python train.py --encoder_arch="vgg" --train_examples=203450 --crop_scale_min=1 --questions_per_image=4 --encoder_kernel_size=3 --fusion_encoder_width=384 --fusion_encoder_fused_qkv=true --fusion_encoder_qk_norm=false --fusion_encoder_parallel_block=false --beta2=0.95 --final_lr_fraction=0.05
Rows from block 3 of the fusion encoder of a small model that answers yes/no questions on an image's attributes, named by matrix and row number. Rows with one number belong to one neuron. Each number is 128 + 24 x the weight over its row's rms, rounded and kept within 0 to 255. All counts start at 0. Numbers have three digits each.
After each neuron's rows are labels from the 100 texts, of 14976, where the neuron reaches its largest size: "fires on" is the input token at the peak. Only what is clearly more common there than usual is listed. The data: aerial photos of the United States (SatlasPretrain).
# gate: MLP gate (fusion_encoder.blocks.3.mlp.gate.weight, 1152x384), inputs 0-127
# fc1: MLP up (fusion_encoder.blocks.3.mlp.fc1.weight, 1152x384), inputs 0-127
# fc2: MLP down (fusion_encoder.blocks.3.mlp.fc2.weight, 384x1152, transposed), outputs 0-127

gate.672:091125128134144124114119095106131156147128084072119094097138161150086124104135145130134162131136137090141162117089164160115146118148155169112114120110131077144139110097112136099138148111123116095150108110096119134157162129096116136119123124112136136144143140164117106123141075131158084133076063140114096156119100113138111085133145107138121133124113130101175122089146124105084139154140
fc1.672:109139136125161074097115125123144134147095083105107104127140139115084109108114148156135153171149126120149165122113152183129155104153145154120121100139126082137129114104101137081154152111133145139176123100070113136146162128078099146135100133133147129125129127135099099120110073146105106117113091148104132144121140098106113084128160114145118123102134071110162108090122124120086155127139
fc2.672:130105156120113143147144159121157147083089139154166114131129097136146113127130122108153113143126104116123153140116095102143127120101108132130150150157154183115137161121099153135082081139125095136157101128149133126125151111117139133135103121172131142130155123130152112119130145151138126147141122119139138175161126131131132134118123105123116118136107154132141152155149124110165140144125
fires on: "river"; "crop field"

gate.269:123127084117120131097113136136098099134144092123164089127149138148138165149122132105134144132129166130123152149100159133130128130179144191136106143138139132146113103140169088134130113109104188150110108132106135110139142153148103109148166091064154150144120129130138071105093150110153127117083131119116094099110159171113088154107096155135131153127123091108147155087121122144123106153124
fc1.269:124147131143119064177142111092149105113101136136143113161122067136134114114117118160154130109144111143136084114136065111175110114117109128133171126131088120144129154111119161077148149146140125085160128111159131101123113102069142168133089127158131129133160114130089179170131131143099132133148124143138173142135115111140148133128186129143150110098135136140142119148156120136134132102123
fc2.269:162166144134090125135175102140059104117130098133158145137144117122127177154111131122167179114106176152090112156137139110113105100141137133123120162117111140164109118142151094147139144096097143112145130160153130133141141119125148144124127099127151146131157116102086154140121131095122157135139166102148160119127159140115120180096102175167134154106117155113140118085123107083128126095122
fires on: "building"

gate.3:114109132126156125102135135108132187099139140119135094111144136088108139096155114126131118111148130082159127109114142168128143069135125169140085107129138136127160105119115082120108104088120134130122103108099089117138143149112097157132116112126144140119146119116111106151101113107137120124092118122115112153135128115138110119092158110133099124122128105107149144106145116157136128130137
fc1.3:101112137116167140074162134136185141132144162146153132167132086113090109115155129122138103123161110100139117121120123145118143075116116135113065124099120190116128111157135084140096072119134112170124138155143107112136147121122183130128102137148126129137147127097140117167124159129123105131130141118117118131156135098149132131094135136124155109137145130155134159128176162174155141100133
fc2.3:137139108072127107134076154109135094112116115148128114069119134093150136125153121052132091137114099137121129157141131100106154073144166143133147107159154087153169146134147146149130153148130166125148130155137126079104141164141110142163127110141140127143148098118185114140107094126121132127113158127140128153145151162129083133124089158153134154152139119114126122135079136097133104169172
fires on: "crop field"; "river"

gate.458:095096125171147164128122130129131175152130146075123131095140141110120093131165096139098136155115129116129140112114139101118130142092154126113143108100121154095184155105123144097150142154135084095143129105141132140127134090124129096121120174130113133132112149154145143113170117135138056096123127162110118128133079137114156118189138099103165128136092156130122121144123145107106147145117
fc1.458:132109137174134132149123141120157163144130150088122154102136122130147098120141109145104111130096109118142119137127106087113122155077126095125154118092104146101168168120125155115136131186152081113135144130137155151113101095130143096106108171147097113144119137155135164141173118148122087105153140151122129136138076110116163120177138109092153115128125170145106111164122146121133132120121
fc2.458:121159161120114114140148103137145131103065123164126141132127087089126137117121117122203151138134146141091097140142154106151136075102150148113134140146096145123134115118139089130105131130114107116198116147143075103143153123072117145146120120180136158101141128119097149125128114102104130129146176125112161141120118119135159139118160101182127128115115139116149120090130129111115124084146
fires on: "road"

gate.155:148170101125095135150140098144103120123162137124152151108160132136145154161101133095131130115092149168096104151143131104112108133118134117133127142127143136139088126160169134156119131142092135116102153163151165143122121118136145096122139096127113176147168114098133127135133147098098143086150165116160137129136130177076137188111112160102170172127095150127108159123112101127151082096102
fc1.155:075100141160158142120116135102131145171104105125080100171102142101100102098160093137164139140163109105148149115131143115159134111096140128119139134107081115092135145113108112129132144135159080133148101107136095091152124116112121097158132180130136093137113143153109144112141113140157093143124111158097105108080096095128149117176140084145105113131120156125148092123155158103095162150136
fc2.155:134155100140138155105164084086078093110157076134152106145124122106126153160151108117182199139141168132098139122123150100166134112143102174130112183127108136146089115167122105120113132088123139111113082144165130116195145107118128107154140134102131133109144149118089128094119163108142134144130132142085113073087145131135143151108115167139117101107106136100131151084135140112135112094165
fires on: "road"

gate.502:114136094125115156118113124125101098115143073092133096114143183110141144144122110123122135122108170113112159156099161149103119127148152184140110143149125135117140110132142086149137129084101144152111097120095116110129162154135090092154163123101160149145124143124137061090124127107128134110071127136134100109097102155098108147131111140142131134123090127101141134092114106113126104132104
fc1.502:150159095103093153130132130130109095096158090109151133116153163135163145149099117103106126113086159147104135180115153138113116127149140149145131144163150156134126110156136105147121103112107154161090103151106142123119165143154112083144178096092138160170141133110150081101112137090100159104107157126150139110106152151085094163106098171128148146138091106103123155114095092122138081118103
fc2.502:130113147119135103136109172077134119112126138156097124138071149118124092081149128129134078117161083103187124125157120136173164144111120117154122095142117102108124159094092165110118131130172111137119137092121105130086112161131104136140127152159121078097133097132131138109122132138128115168127119130105118102134094112140141074153149117143106075104185124138131108165141134123133158122157
fires on: "building"

gate.523:099142093151117149131114137143149123171174127102165118147144157164121128121126119105127139125124131094123174144078128133104118145113146128118111170106137140129157139155100136127087095153126106123101123163117153134139161133148119116105121141102103112148123155134151117106136163172209146121108110129122102073108092143118120109152103152106154120144101146142131154134162126101121132169115
fc1.523:123123114124112151154104151154157119154168165130144148125148120129152125125104115125085108137105097125118119148153115097126118140096120078122148125082123127124120153155106139154099124140148116136108150155113132139108154115147143127098142141133091122160092131126171177074136124141144147111170158161129137092123106120087146096143129155084160130140108107159100141159107135110146107123130
fc2.523:086127154137138145121141098117130151182123123140145128136126158107061130128151103120147161151150140076110141082101168123129189107159132180107101168134152143096169144091070089108141100099139124137137105143155090103203158149112126136140102158142125119125101131150115115149132124138149064135100101126072112133096126124117121140139129108135116155126095121106141106102130154126116149124136
fires on: "road"

gate.482:145144129105118130117127149135121086080134120157143144148121116130149137144119148092142087119152110164119081134144123151127137083153128129145099113156157141148089098159168105141106076076129175136105126165097116111119103154135120153126130087152114141103124091102136124152077138115111158138125165126148150141130202117138094134073106155143123154116150103133101159138128125144155128109155
fc1.482:167148139086091094129126151147146084105117164132164137126154129138144130127107167129127098105114102118142119137124096163092127123162115138142092090162149127141121102141130117139127101132085180138118159146119124149095120160128139161103086089146125146134143085097137115171093144129093145102121149080164169120181156147165095125075148153120124139132142097160114136151123106187171106117127
fc2.482:125130142093112108151121141159142173108101144143122166103112125150122096125121139119081089149110087156118094145167115135120118098082139092119138094118141128146120109144184146139113128152145144122163142125114130166077136144119141152122129124154116139123158120137141133136129082140118131106146160135138148195178162134118115125136130136165159168157156139147124144132120100120137107110115
fires on: "road"; "park"

gate.324:071121149153148138150124128103130162170116102092099127102116116150111117106187072145119151164127133109158158116131119107131118146095150094109137113120087144109188152100155175085155152136132090110143068104135108105129116103113130128146137136117160117131128136175097155124158114134159062107112073141100112185098076113113142109167123114147113107122114145125155093124160134079079127158112
fc1.324:154113083115122137094144103143113114098143141157160101138151159138133141169109186112122127128129152137089142138100162138119140131177103196113115132121181126156072086160117076170102110102113167117125172130138149152151146141156149130103141119107098148125133147110145091102122148113134172148106158118146107077164167152169095150084120139100155159129122149115114162104123123182142134119149
fc2.324:136125115127146101158135121097103122160124110075076136153128101116106087105135156179147156103126121144167133093095107124161136166140099116141129140091107097160119139118127173102196180135163141128135126087125131138106101129123147119118122150093129085137110167139086148128157148154128140114135107154114149119106142105114116079186126120127119098077138111127108080119114120106151155108133
fires on: "building"; "parking lot"

gate.341:133130122105139145136114192125109128137149085108130133104154167154148159124127130110123137111137159088138149149093135153122143155188149178151094125146164121141142118138135100113138117100113175136107110126103137119143123177137122106143153109091142135102118135138152057124095112111119124124071120128114106115127153122130084131107097131133094119134125072097140149119126101144125127158120
fc1.341:159098102134127159120130163167140159147152134090145143098138170151138112169154137104102115116141167082124128185100143141094140147136094103154091161124148132091160121153137106149116106141114149140106150145131130149132115158169140096119142116070107135161118165121161080147129149124144133108112138109143117129141118149127092162109105139125134148173111113146103141162104130144161128152109
fc2.341:080125105112136142104077152116153153131124142152107101131085124138127094087161107120090076155134078126166125096168127170143179139130151106104103073151139108120157135106108173117120109155162119132115099089110154132085093164115097124117132109137127128097084133146166126090105113092132102095133091140097103126145079132121121076141127097124119113151170098108134129153129095152109111157133
fires on: "road"

gate.309:111134139150134126122113128120149151148142114120115102182139128142077130116132093132138149131130130082152206091098141126135124112136125143112100165120125165117125135125102138125110126113138103148136121109132100125163139111126105118117104145115137131168138148132121106141126127147170082113117099142118107140121114123165122106159115082139100107111115146117176121112174136128117147147125
fc1.309:143109121133109150128145100155119160136151145101152141078128156147143116140172166092119135124117153103106113141104108107096112150118135127118087108102154086147147096130145132126123109135106126093100161126145128148104122165158156124102164093103125155138153106154139148130138140130131129144097131101159116149181113159140141151095115135083154147179100116135094146151124135133148100150132
fc2.309:116125113124123095144134090144138117137119133101116152101117128155115139147112126132090140116120143158093115095149103092153120120127142130128146144129137097124119113107133146080146165123143111063153140135139129144116095110129142149138156145114131134117141134175116181116125129129111120136147146162142159138109150116106155163134125130137161132132090134138131093120116155068115141125127
fires on: "crop field"; "river"

gate.16:110162121127120160112136103129080122102167091094126113090124179130127124148138109090099149129104180122123147148105157107136112141155161152103114157117175147141127120146135125124118114129143135134088083132158125126134123133173104096149161120110167131133172156128141108079133129114150103114091113160098065117099119133105125164108084146129142127162090172092146146104093109117095118140121
fc1.16:142145100152102150151139089098092113102135082127141117140148120157159166145097134145147172138109175136099176151099161105144115160167100166118168170156131153163131098123150118150155134107102149129117094155130154114170154114143140103121186110084172134127119163100102105116141167117154155124112122132154112120107143138105117158138104153102136125101091139112131139090136107115141113097099
fc2.16:133118149104128097138101186151209130160134127063080161095113135145129094098115127166107075075112101122153137137092116145142128128127137101168108079107156095086134176093119129122153103122166146154104156126138108145091126144159126139129102140120116085124139123156134132148119104147137104115134114139130145146154125108162115102151123105127137112151142141141130124144123093155125146134132
fires on: "road"

gate.410:149134129126111137132148117160132094137151141145146132147134089142105142177131117099113132116159144122105111120141150130101144039154107135136081126116141149149131099156143090147115090097097154123122119177156093106140141126155143134128146096102147157150152128091113122146111128134138132142119149090145141150153143138186124165095090149174139133144095142119148148139129131139140135107125
fc1.410:123122121128148132114146119155146141128151108102151103122156132186106113134161136111121133107121134106130133135088112129086135111136122145117086124114148213131165128143128128136138080138102143169114123155154124125143142110166146092081117109081141139157153159083124105167116156141138129104122110095131109149141157148145139149104096145093149128157093141142114142133157138153162135129103
fc2.410:101116176116113124136115142141187181169082123136080129124104133098103137054126145126107128137162093123147158124128127131174140117102143139109120093104141090102123126111095130119112136135140111148162129103118077132143120147108127152101126162142178106091112114169138132117131074137166116130134102179094125174127108088145127089156135070159084110130150118116138106140125128114105153146159
fires on: "road"

gate.439:151162102120111154122109133140101122099152102114159131086160176155144149143114175093111111129101165142127137139091147155128131156181138157137095135149177116153131099130156127135141117112094172123126127141093146154113149163139108123125144097089139168111135115112149095111120118111111159112097135120144105134148172153113079138085100153128147164143110094107118147097080093126125097122132
fc1.439:105108158143142114133146113119159133158108155153102126168087085109109107108143083153141150130164097116121121110170111096140128105074112096120151135101083140100125150123106139123114139148172079120136123120168100101150116096118147140133122164170116091143134129149112171143136134138137094148162120146108150127114087100149179122171150104141111093117129166143146109152179163123123154134128
fc2.439:126159128130122152123157078150097111136140097104153143146151122120134169160124129108160193155120202140102144126097173121134120118136127166097106167081120115152096101155132082149135144094104135114130120153164118129197160117123130128107120142124123140118121152122129140108151142116137135141144140124096117081121145125139115155126113148148120136099088131084155116078108140112121127095157
fires on: "building"

gate.174:128093151103132132131129154123130139124138102099113080111132147125135165097142092117146126105116118078170140148093133186121100095165161157123129097165132118127162136101131110124115124104107152164091083116130143085141120130161120168165128093136152106111112122099141095160099084111168116121085083122126110133061138127148107083144109108142080127125147097101170120130141096120129133180111
fc1.174:164113138130108141172105157138118143122124119076107122055137162106178155105103111122129105103078113121172107171116082149120091160118143114171158103163122064114164168109143170125115139162126120137114118110124154128088103127148106128162146106135142111116094132136140132118134097124092151131128114125151146103100083118098137069150133112116089130139131107119140101155100085114107098145092
fc2.174:122133124153138144083114090090106124106174138153168143133112131135092123134155128134126129150147127112107121093158135097130144150142121164092107134131138168141101113157139105107080091113141130116072119141143131133143148144130130126120132120110108168131120121122094157095107189119108076147141166136128107118137128164156144139087119172129123110137138128146103155146121132103132102116169
fires on: "river"; "crop field"