config.yaml
encoder_arch: "vgg"
model: "model that answers yes/no questions on an image's attributes"
dataset: "aerial photos of the United States (SatlasPretrain)"
train_examples: 203450
image_size: 64
crop_scale_min: 1
horizontal_flip: false
questions_per_image: 4
encoder_norm: "batchnorm"
encoder_activation: "relu"
encoder_depths: [3, 6, 6]
encoder_kernel_size: 3
encoder_stem: "single"
encoder_widths: [64, 128, 256]
encoder_downsampling: "avg"
fusion: "prefix"
fusion_encoder_width: 384
fusion_encoder_layers: 6
fusion_encoder_norm: "layernorm"
fusion_encoder_norm_position: "res_post"
fusion_encoder_activation: "swiglu"
fusion_encoder_mlp_ratio: 3
fusion_encoder_head_dim: 32
fusion_encoder_fused_qkv: true
fusion_encoder_bias: "all"
fusion_encoder_qk_norm: false
fusion_encoder_parallel_block: false
fusion_encoder_inner_norm: false
fusion_encoder_positions: "rope"
fusion_encoder_connector: "mlp"
init: "torch_default"
optimizer: "cautious_adamw"
lr: 0.0016
beta1: 0.9
beta2: 0.95
eps: 1e-10
grad_clip: 3.0
steps: 13300
batch_size: 64
epochs: 4.2
lr_schedule: "cosine"
final_lr_fraction: 0.05
warmup_steps: 260
weight_decay: 0.2
Rows from block 5 of the image encoder of a small model that answers yes/no questions on an image's attributes, named by matrix and row number. Each number is 500 + 25 x the weight over its row's rms, rounded and kept within 0 to 999. All counts start at 0. Numbers have three digits each.
After each channel's rows are labels from the 100 images, of 14976, where the channel reaches its highest value: "colour at peak" is the nearest of a few named colours to the mean colour under the peak; "strongest on" is what is common among them. Only what is clearly more common there than usual is listed. The data: aerial photos of the United States (SatlasPretrain).
# conv: 3x3 conv (encoder.blocks.5.conv.weight, 128x128x3x3, each kernel summed), inputs 0-63

conv.124:517475511455502440475537467492505478486501475485506477506524480471469463522466469504469490465502455478479447473487475500529473459474474495491511484503490499482462503484477491507519488490426482
colour at peak: grey
strongest on: building

conv.112:524467497507486447462500456492491466487477470482492482493523453491468471507470512480479495513543476473492467486482459536485467483457479485472519531469482477483480508498479515522481492467450470
colour at peak: grey
strongest on: building

conv.39:534471466459447500516478506452475508527489470480524482453494518505505479495498500512458470447522474501500486512481491512521467455516476515459529511472511502491484506490496490525506468490477468
colour at peak: pink
strongest on: building

conv.8:499471506468494451463527458484498479496507481497497475512527463478474480518473474512469484472494453463487452470492474488518466457478475497488517488504481485492454519483489500490520485477442468
colour at peak: grey
strongest on: building

conv.35:509471513520476472456527456493495454489516493506487505508528456485478507524509503509479493517506475467486460480498477526491494434464499447503545501489473491509490537475501499503508420484453471
colour at peak: grey
strongest on: building

conv.76:502493500543502478495519482495506524539507517481511507494462512474527501527511501541507497504490517487512539492495535489504480469495536477476461569476493509529526467535501557501524479516504486
colour at peak: grey
strongest on: building

conv.101:475488515496508464448521447509515472468520514511466506525507454456507516526505461524513511510465492453481504452492503463495500472462520507500492508506466530526507476480515522473533487495491499
colour at peak: grey
strongest on: building

conv.114:479511517513514470443537445508529464471519510521461522528496447450504529533516474518513522512473508443499498452507511468482525469471517492508506514499455534521514498489531512477529481509472498
colour at peak: grey
strongest on: building