config.yaml
horizontal_flip: false
fusion_encoder_layers: 6
fusion_encoder_head_dim: 32
fusion_encoder_fused_qkv: true
fusion_encoder_inner_norm: false
learning_rate: 0.0016
lr_schedule: "cosine"
warmup_steps: 260
Rows from block 3 of the fusion encoder of a small model that answers yes/no questions on an image's attributes, named by matrix and row number. Rows with one number belong to one neuron. Each number is 50 + 10 x the weight over its row's rms, rounded and kept within 0 to 99. All counts start at 0.
Before each neuron's rows are labels from the 100 texts, of 14976, where the neuron reaches its largest size: "tokens" is the input token at the peak. Only what is clearly more common there than usual is listed. The data: aerial photos of the United States (SatlasPretrain).
# gate: MLP gate (fusion_encoder.blocks.3.mlp.gate.weight, 1152x384), inputs 128-255
# fc1: MLP up (fusion_encoder.blocks.3.mlp.fc1.weight, 1152x384), inputs 128-255
# fc2: MLP down (fusion_encoder.blocks.3.mlp.fc2.weight, 384x1152, transposed), outputs 128-255

tokens: "park"; "railway"
gate.223:56 43 50 54 36 62 56 57 54 53 69 40 64 63 58 54 49 51 45 44 62 45 47 58 56 55 32 54 65 54 40 43 56 47 52 54 52 47 40 27 56 63 67 38 52 72 28 39 62 52 63 72 65 63 66 54 41 53 37 43 33 44 58 57 51 50 38 54 53 54 44 64 56 54 46 47 44 57 43 59 40 40 53 42 55 29 40 53 59 57 49 54 36 50 41 47 48 69 53 46 49 66 47 41 60 52 36 57 60 38 50 53 55 46 68 54 34 42 42 34 66 46 35 56 34 47 50 45
fc1.223:54 51 50 52 40 61 54 61 54 50 64 50 64 66 60 62 59 51 54 48 68 47 51 57 55 54 36 58 71 59 40 37 54 51 50 58 49 37 42 37 46 57 65 27 55 71 30 33 57 56 57 79 66 59 74 46 42 52 26 42 39 49 53 56 51 51 39 57 57 58 38 61 57 69 39 49 45 63 41 57 40 38 55 36 59 37 37 52 59 61 43 60 45 44 45 49 51 76 55 51 54 65 40 43 61 47 37 50 60 44 51 46 44 54 76 53 41 32 45 30 81 55 22 60 41 49 55 45
fc2.223:63 42 52 58 48 73 55 39 47 71 42 50 49 58 41 68 49 53 54 47 65 56 58 51 47 38 39 42 42 22 31 55 46 39 63 40 60 47 43 50 41 71 48 62 49 78 53 41 54 44 57 47 61 50 57 48 54 33 50 36 61 45 54 47 48 57 39 33 50 60 41 51 45 59 49 70 62 49 29 50 50 37 64 32 57 58 44 56 31 61 45 74 52 55 37 57 44 58 55 44 38 68 64 39 69 45 55 51 44 42 50 32 64 66 57 29 41 44 44 57 40 47 54 33 34 63 53 32

tokens: "park"; "railway"
gate.729:54 51 46 75 42 68 44 65 59 51 66 61 67 43 52 48 57 54 45 65 43 38 43 70 70 51 47 52 26 48 45 52 59 46 47 39 58 68 48 32 53 54 55 57 41 57 41 36 55 28 51 57 61 70 43 43 45 48 48 38 43 60 53 59 52 64 46 70 53 53 60 51 57 45 41 54 39 54 49 55 37 43 36 50 44 35 41 38 60 51 48 40 41 55 56 46 53 51 51 62 46 55 38 62 30 35 55 39 62 37 53 70 37 48 62 52 49 46 54 57 49 42 52 66 33 39 60 36
fc1.729:39 45 44 29 60 49 60 56 39 38 54 48 44 45 42 54 44 53 49 47 41 53 47 46 39 49 41 46 45 56 57 47 42 65 52 65 41 51 71 44 54 44 40 37 59 40 43 65 44 67 57 54 36 45 29 50 57 66 59 56 36 42 42 49 48 34 71 48 44 29 56 47 50 34 58 41 61 36 69 43 56 59 55 64 58 49 55 65 46 38 66 41 65 53 51 54 48 37 55 44 73 46 56 40 54 49 46 63 45 48 48 54 61 54 39 48 50 59 38 54 26 56 68 41 61 37 39 64
fc2.729:50 48 59 48 56 16 49 34 39 46 61 46 45 46 52 58 58 48 51 41 56 46 61 20 37 51 51 50 62 54 63 41 43 49 45 61 41 28 44 53 42 37 43 51 49 36 62 57 35 63 53 48 34 37 59 39 64 46 48 78 57 43 51 41 48 46 73 47 62 28 53 40 60 57 58 57 55 51 42 47 49 65 70 52 64 56 69 40 50 47 46 58 72 45 47 39 65 61 57 64 59 33 49 52 60 62 53 41 45 63 47 58 50 58 39 48 57 62 61 34 63 50 35 59 72 61 33 62

tokens: "road"
gate.584:62 27 63 52 48 55 41 49 64 49 51 34 49 48 59 37 39 66 44 55 59 42 31 31 40 53 55 54 64 42 48 40 62 55 59 58 58 37 67 31 49 54 65 36 44 58 27 43 38 46 45 67 46 49 55 41 60 32 48 49 47 50 36 60 45 54 44 40 56 59 60 39 48 52 71 59 54 34 64 66 62 40 69 45 46 32 53 45 54 55 68 58 65 41 50 47 66 56 57 51 61 56 60 44 65 34 38 61 36 47 55 51 54 38 45 58 35 44 48 43 55 41 49 48 53 47 43 36
fc1.584:61 46 54 74 31 73 42 52 64 42 57 51 60 53 61 49 52 59 45 44 57 27 35 52 50 53 52 57 46 51 52 34 61 47 46 38 66 50 51 36 43 46 64 43 36 63 40 44 53 37 58 61 52 58 64 46 55 40 36 56 43 58 64 70 49 57 38 52 63 65 55 43 60 61 53 57 56 46 42 63 58 39 53 30 50 44 51 36 60 59 50 63 45 51 36 45 55 73 46 62 46 55 50 46 58 38 43 51 43 38 63 52 49 39 60 63 39 40 41 41 72 48 39 58 51 42 65 42
fc2.584:47 64 49 40 56 51 53 51 33 50 40 52 44 72 52 53 56 43 50 45 73 59 65 44 49 52 38 52 70 52 35 51 47 43 62 52 43 32 31 67 33 53 36 64 54 48 56 52 53 38 55 41 52 52 69 57 36 41 36 33 54 40 56 39 58 38 37 47 47 71 25 64 39 73 56 48 51 50 30 51 37 29 62 49 54 64 50 52 38 60 29 61 50 50 42 55 45 52 50 39 32 55 50 47 70 59 52 50 45 52 39 41 53 61 51 40 47 36 42 38 56 50 45 54 50 60 55 52

tokens: "park"; "railway"; "river"
gate.40:56 62 49 45 47 54 63 35 36 45 48 47 47 38 60 65 57 63 52 47 60 45 64 53 45 34 47 49 70 54 64 40 58 60 54 55 56 36 36 68 41 47 36 60 50 53 58 61 56 63 72 40 46 49 57 52 58 61 26 49 50 51 42 60 50 37 65 55 61 47 50 46 58 53 40 52 56 60 46 33 45 67 53 48 48 58 36 72 51 45 36 60 51 51 32 42 53 62 36 63 54 57 48 52 67 45 53 56 52 56 57 40 57 76 52 55 69 52 59 48 66 62 26 51 49 49 45 51
fc1.40:43 37 50 54 55 46 35 64 62 53 55 50 51 60 39 37 44 41 46 55 41 53 33 46 52 68 56 53 33 46 38 60 43 38 47 46 47 61 64 32 58 54 67 39 48 48 40 42 41 36 32 59 55 53 43 45 42 39 74 49 48 46 58 41 48 63 34 44 40 53 53 49 47 47 60 47 46 37 56 68 57 31 50 51 51 40 67 25 50 53 65 42 49 50 65 57 48 39 67 40 46 44 50 48 32 53 45 42 46 45 44 62 42 22 45 49 29 47 39 52 34 42 74 53 53 51 54 52
fc2.40:26 56 60 52 59 39 52 64 41 33 58 59 52 30 43 43 47 50 41 59 35 60 57 49 38 62 47 58 41 60 67 69 39 54 46 55 43 64 52 50 57 40 40 48 60 39 51 60 49 51 37 51 27 47 42 56 48 66 46 55 53 63 39 39 67 46 50 62 45 37 52 49 41 37 51 21 54 51 80 44 48 65 48 72 46 47 51 51 68 52 54 29 52 59 63 50 54 37 42 54 65 37 37 61 46 57 50 52 60 56 47 65 25 46 47 65 56 62 57 51 44 60 46 59 44 26 47 58

tokens: "road"
gate.700:63 46 53 60 34 62 48 47 54 54 41 40 39 43 62 44 45 68 47 41 66 36 52 47 55 44 37 46 64 48 46 35 60 61 53 58 63 55 58 51 37 51 59 55 38 53 59 67 47 50 67 43 45 61 57 49 68 44 51 56 44 42 47 67 43 49 65 44 62 54 62 38 63 53 55 62 62 42 55 41 60 46 59 39 40 46 50 63 43 57 59 67 57 47 30 39 56 51 45 67 63 49 54 38 64 39 41 62 39 43 64 53 61 53 52 60 44 40 38 35 60 50 47 51 53 57 53 46
fc1.700:59 46 55 58 36 60 49 45 54 55 43 39 40 45 55 41 41 68 47 43 65 37 53 41 52 40 44 45 62 44 46 35 60 68 57 64 63 50 62 50 42 52 61 52 41 54 57 62 49 54 58 50 41 57 55 46 65 46 47 55 37 37 46 65 47 49 61 48 64 55 65 37 64 58 61 60 61 42 59 44 61 43 62 44 39 46 53 60 45 55 62 67 63 52 34 36 57 60 40 68 64 43 57 44 65 38 45 65 33 44 66 48 57 54 50 64 45 44 37 40 65 51 43 52 58 50 47 42
fc2.700:56 49 38 51 53 53 55 50 47 63 46 51 56 73 68 57 50 41 57 48 64 38 38 49 64 52 46 57 46 46 25 41 52 46 43 46 47 42 43 59 37 55 55 50 39 54 54 21 50 46 63 41 50 55 73 60 39 40 46 44 55 53 58 50 50 54 32 55 56 66 42 65 48 64 45 55 38 53 16 55 43 26 53 43 59 54 56 41 49 61 43 64 44 39 41 66 49 67 46 37 26 63 39 50 54 51 56 49 61 47 33 38 53 60 64 34 49 40 46 46 59 45 52 58 45 63 61 47

tokens: "park"; "railway"
gate.333:54 29 52 59 66 52 36 52 59 41 62 50 55 40 62 47 55 62 48 64 46 55 29 45 54 62 63 47 58 51 35 57 61 50 51 57 41 39 46 29 54 62 60 26 38 51 31 41 49 48 43 74 56 38 43 39 54 61 57 38 42 53 45 47 47 61 48 49 36 48 65 51 49 46 63 63 33 53 49 70 53 33 51 48 33 31 53 35 56 44 51 43 55 48 69 51 51 59 63 43 52 58 46 46 35 37 48 37 49 61 44 57 52 39 52 51 53 51 59 62 62 32 41 62 49 49 42 47
fc1.333:41 53 64 35 64 33 63 49 39 55 40 41 36 57 36 47 34 55 56 57 29 69 63 33 37 43 54 60 59 40 56 58 39 54 61 60 46 40 60 60 54 41 53 56 67 49 56 60 53 58 38 42 34 48 38 44 65 49 52 53 62 42 41 40 57 36 64 40 33 27 44 48 54 37 60 46 62 37 66 43 50 61 65 52 55 52 73 66 43 53 61 39 67 62 49 50 56 45 44 41 53 43 57 48 52 51 61 56 33 63 57 44 53 54 31 45 52 64 46 40 40 50 49 37 60 53 42 56
fc2.333:38 46 78 48 52 42 62 54 35 39 53 65 41 28 62 49 70 68 52 47 56 43 60 45 48 41 45 34 51 62 59 41 46 59 49 60 41 51 48 54 73 50 38 48 62 43 59 43 55 64 53 47 38 58 49 44 47 65 50 56 37 33 51 36 57 57 66 67 43 25 59 39 46 52 40 41 57 51 54 46 37 67 51 59 49 48 54 58 69 59 47 75 59 54 55 37 48 51 53 41 72 52 49 71 46 43 62 38 47 55 54 53 42 54 55 54 56 68 54 43 69 50 39 51 48 46 21 63

tokens: "road"
gate.381:43 35 41 60 56 43 24 66 53 43 53 55 46 28 59 24 58 62 54 54 48 44 40 50 58 68 49 61 47 58 55 52 52 68 33 70 53 73 58 37 58 34 54 49 50 29 54 63 32 54 33 50 37 52 47 44 57 53 64 76 40 53 44 52 49 60 58 55 53 47 64 48 53 44 60 52 50 48 55 45 58 53 46 56 55 36 51 55 60 43 55 41 54 34 53 54 54 43 52 54 52 35 42 46 37 49 35 44 44 53 51 67 42 48 45 62 54 58 37 46 53 63 41 77 60 42 51 58
fc1.381:50 55 58 33 60 43 69 37 42 38 63 54 46 48 47 71 63 47 58 57 47 59 60 41 40 43 60 44 59 64 63 58 49 46 54 48 41 28 25 56 43 52 42 45 56 48 42 47 52 69 55 56 56 33 47 44 53 65 50 40 55 48 42 50 54 50 58 57 44 46 52 48 52 44 47 47 61 52 47 49 39 65 62 46 55 53 38 61 59 41 25 50 62 56 53 49 58 56 72 37 58 62 44 48 54 46 59 45 49 69 50 41 55 62 44 38 59 58 75 54 51 55 56 45 51 44 30 51
fc2.381:74 58 55 49 38 46 47 41 41 41 56 37 49 49 38 52 58 62 44 34 53 51 61 46 51 30 52 31 64 43 57 43 69 50 63 54 57 46 39 43 55 47 46 61 50 68 44 76 54 47 58 43 58 47 54 43 62 52 40 53 43 44 61 49 39 41 65 37 58 57 51 35 66 49 47 73 59 48 39 43 43 53 54 38 43 60 38 55 45 46 38 64 55 62 31 32 39 44 57 60 63 42 63 38 49 33 47 45 41 53 69 46 67 56 40 65 62 51 52 43 62 44 40 38 54 59 52 48

tokens: "park"; "railway"
gate.587:41 40 53 53 58 48 34 62 47 32 52 68 68 42 54 52 66 54 51 47 44 39 37 53 75 49 60 45 44 62 76 51 43 51 27 58 48 63 48 58 61 45 60 52 61 64 51 59 48 31 49 58 52 52 63 50 41 63 31 72 38 54 61 46 68 54 63 73 43 40 45 48 36 42 50 33 41 64 47 45 53 53 44 47 57 47 39 46 68 49 47 45 48 51 62 68 58 46 56 37 48 52 24 68 34 47 53 24 51 52 43 61 45 33 60 49 49 55 44 55 40 60 59 68 43 44 54 61
fc1.587:47 45 42 61 59 55 41 53 42 39 53 57 53 35 62 47 63 47 78 64 49 66 38 56 49 66 48 63 43 70 53 47 41 55 31 52 34 57 44 32 47 55 35 39 48 38 43 41 33 62 32 56 53 34 32 42 56 64 59 53 44 61 29 42 52 66 42 51 57 46 67 59 37 44 45 58 55 53 48 53 53 51 49 55 57 44 54 35 65 47 45 50 52 32 56 58 45 64 58 50 52 59 36 35 45 38 38 44 58 57 51 57 33 52 51 53 59 53 67 67 52 50 47 65 57 38 60 79
fc2.587:61 53 52 56 54 59 53 41 39 61 41 51 20 48 36 45 46 43 36 48 43 47 68 33 40 50 40 49 58 33 61 40 57 47 54 51 63 35 43 57 50 35 51 57 43 65 45 61 55 59 59 54 45 54 61 53 47 49 40 57 61 45 57 50 51 43 47 36 53 61 37 33 59 36 60 49 73 36 43 53 43 55 62 46 55 60 48 59 41 62 46 56 69 62 39 40 50 50 44 60 43 43 68 44 74 76 55 48 44 32 66 38 47 58 43 60 54 45 51 37 50 54 48 41 62 59 59 37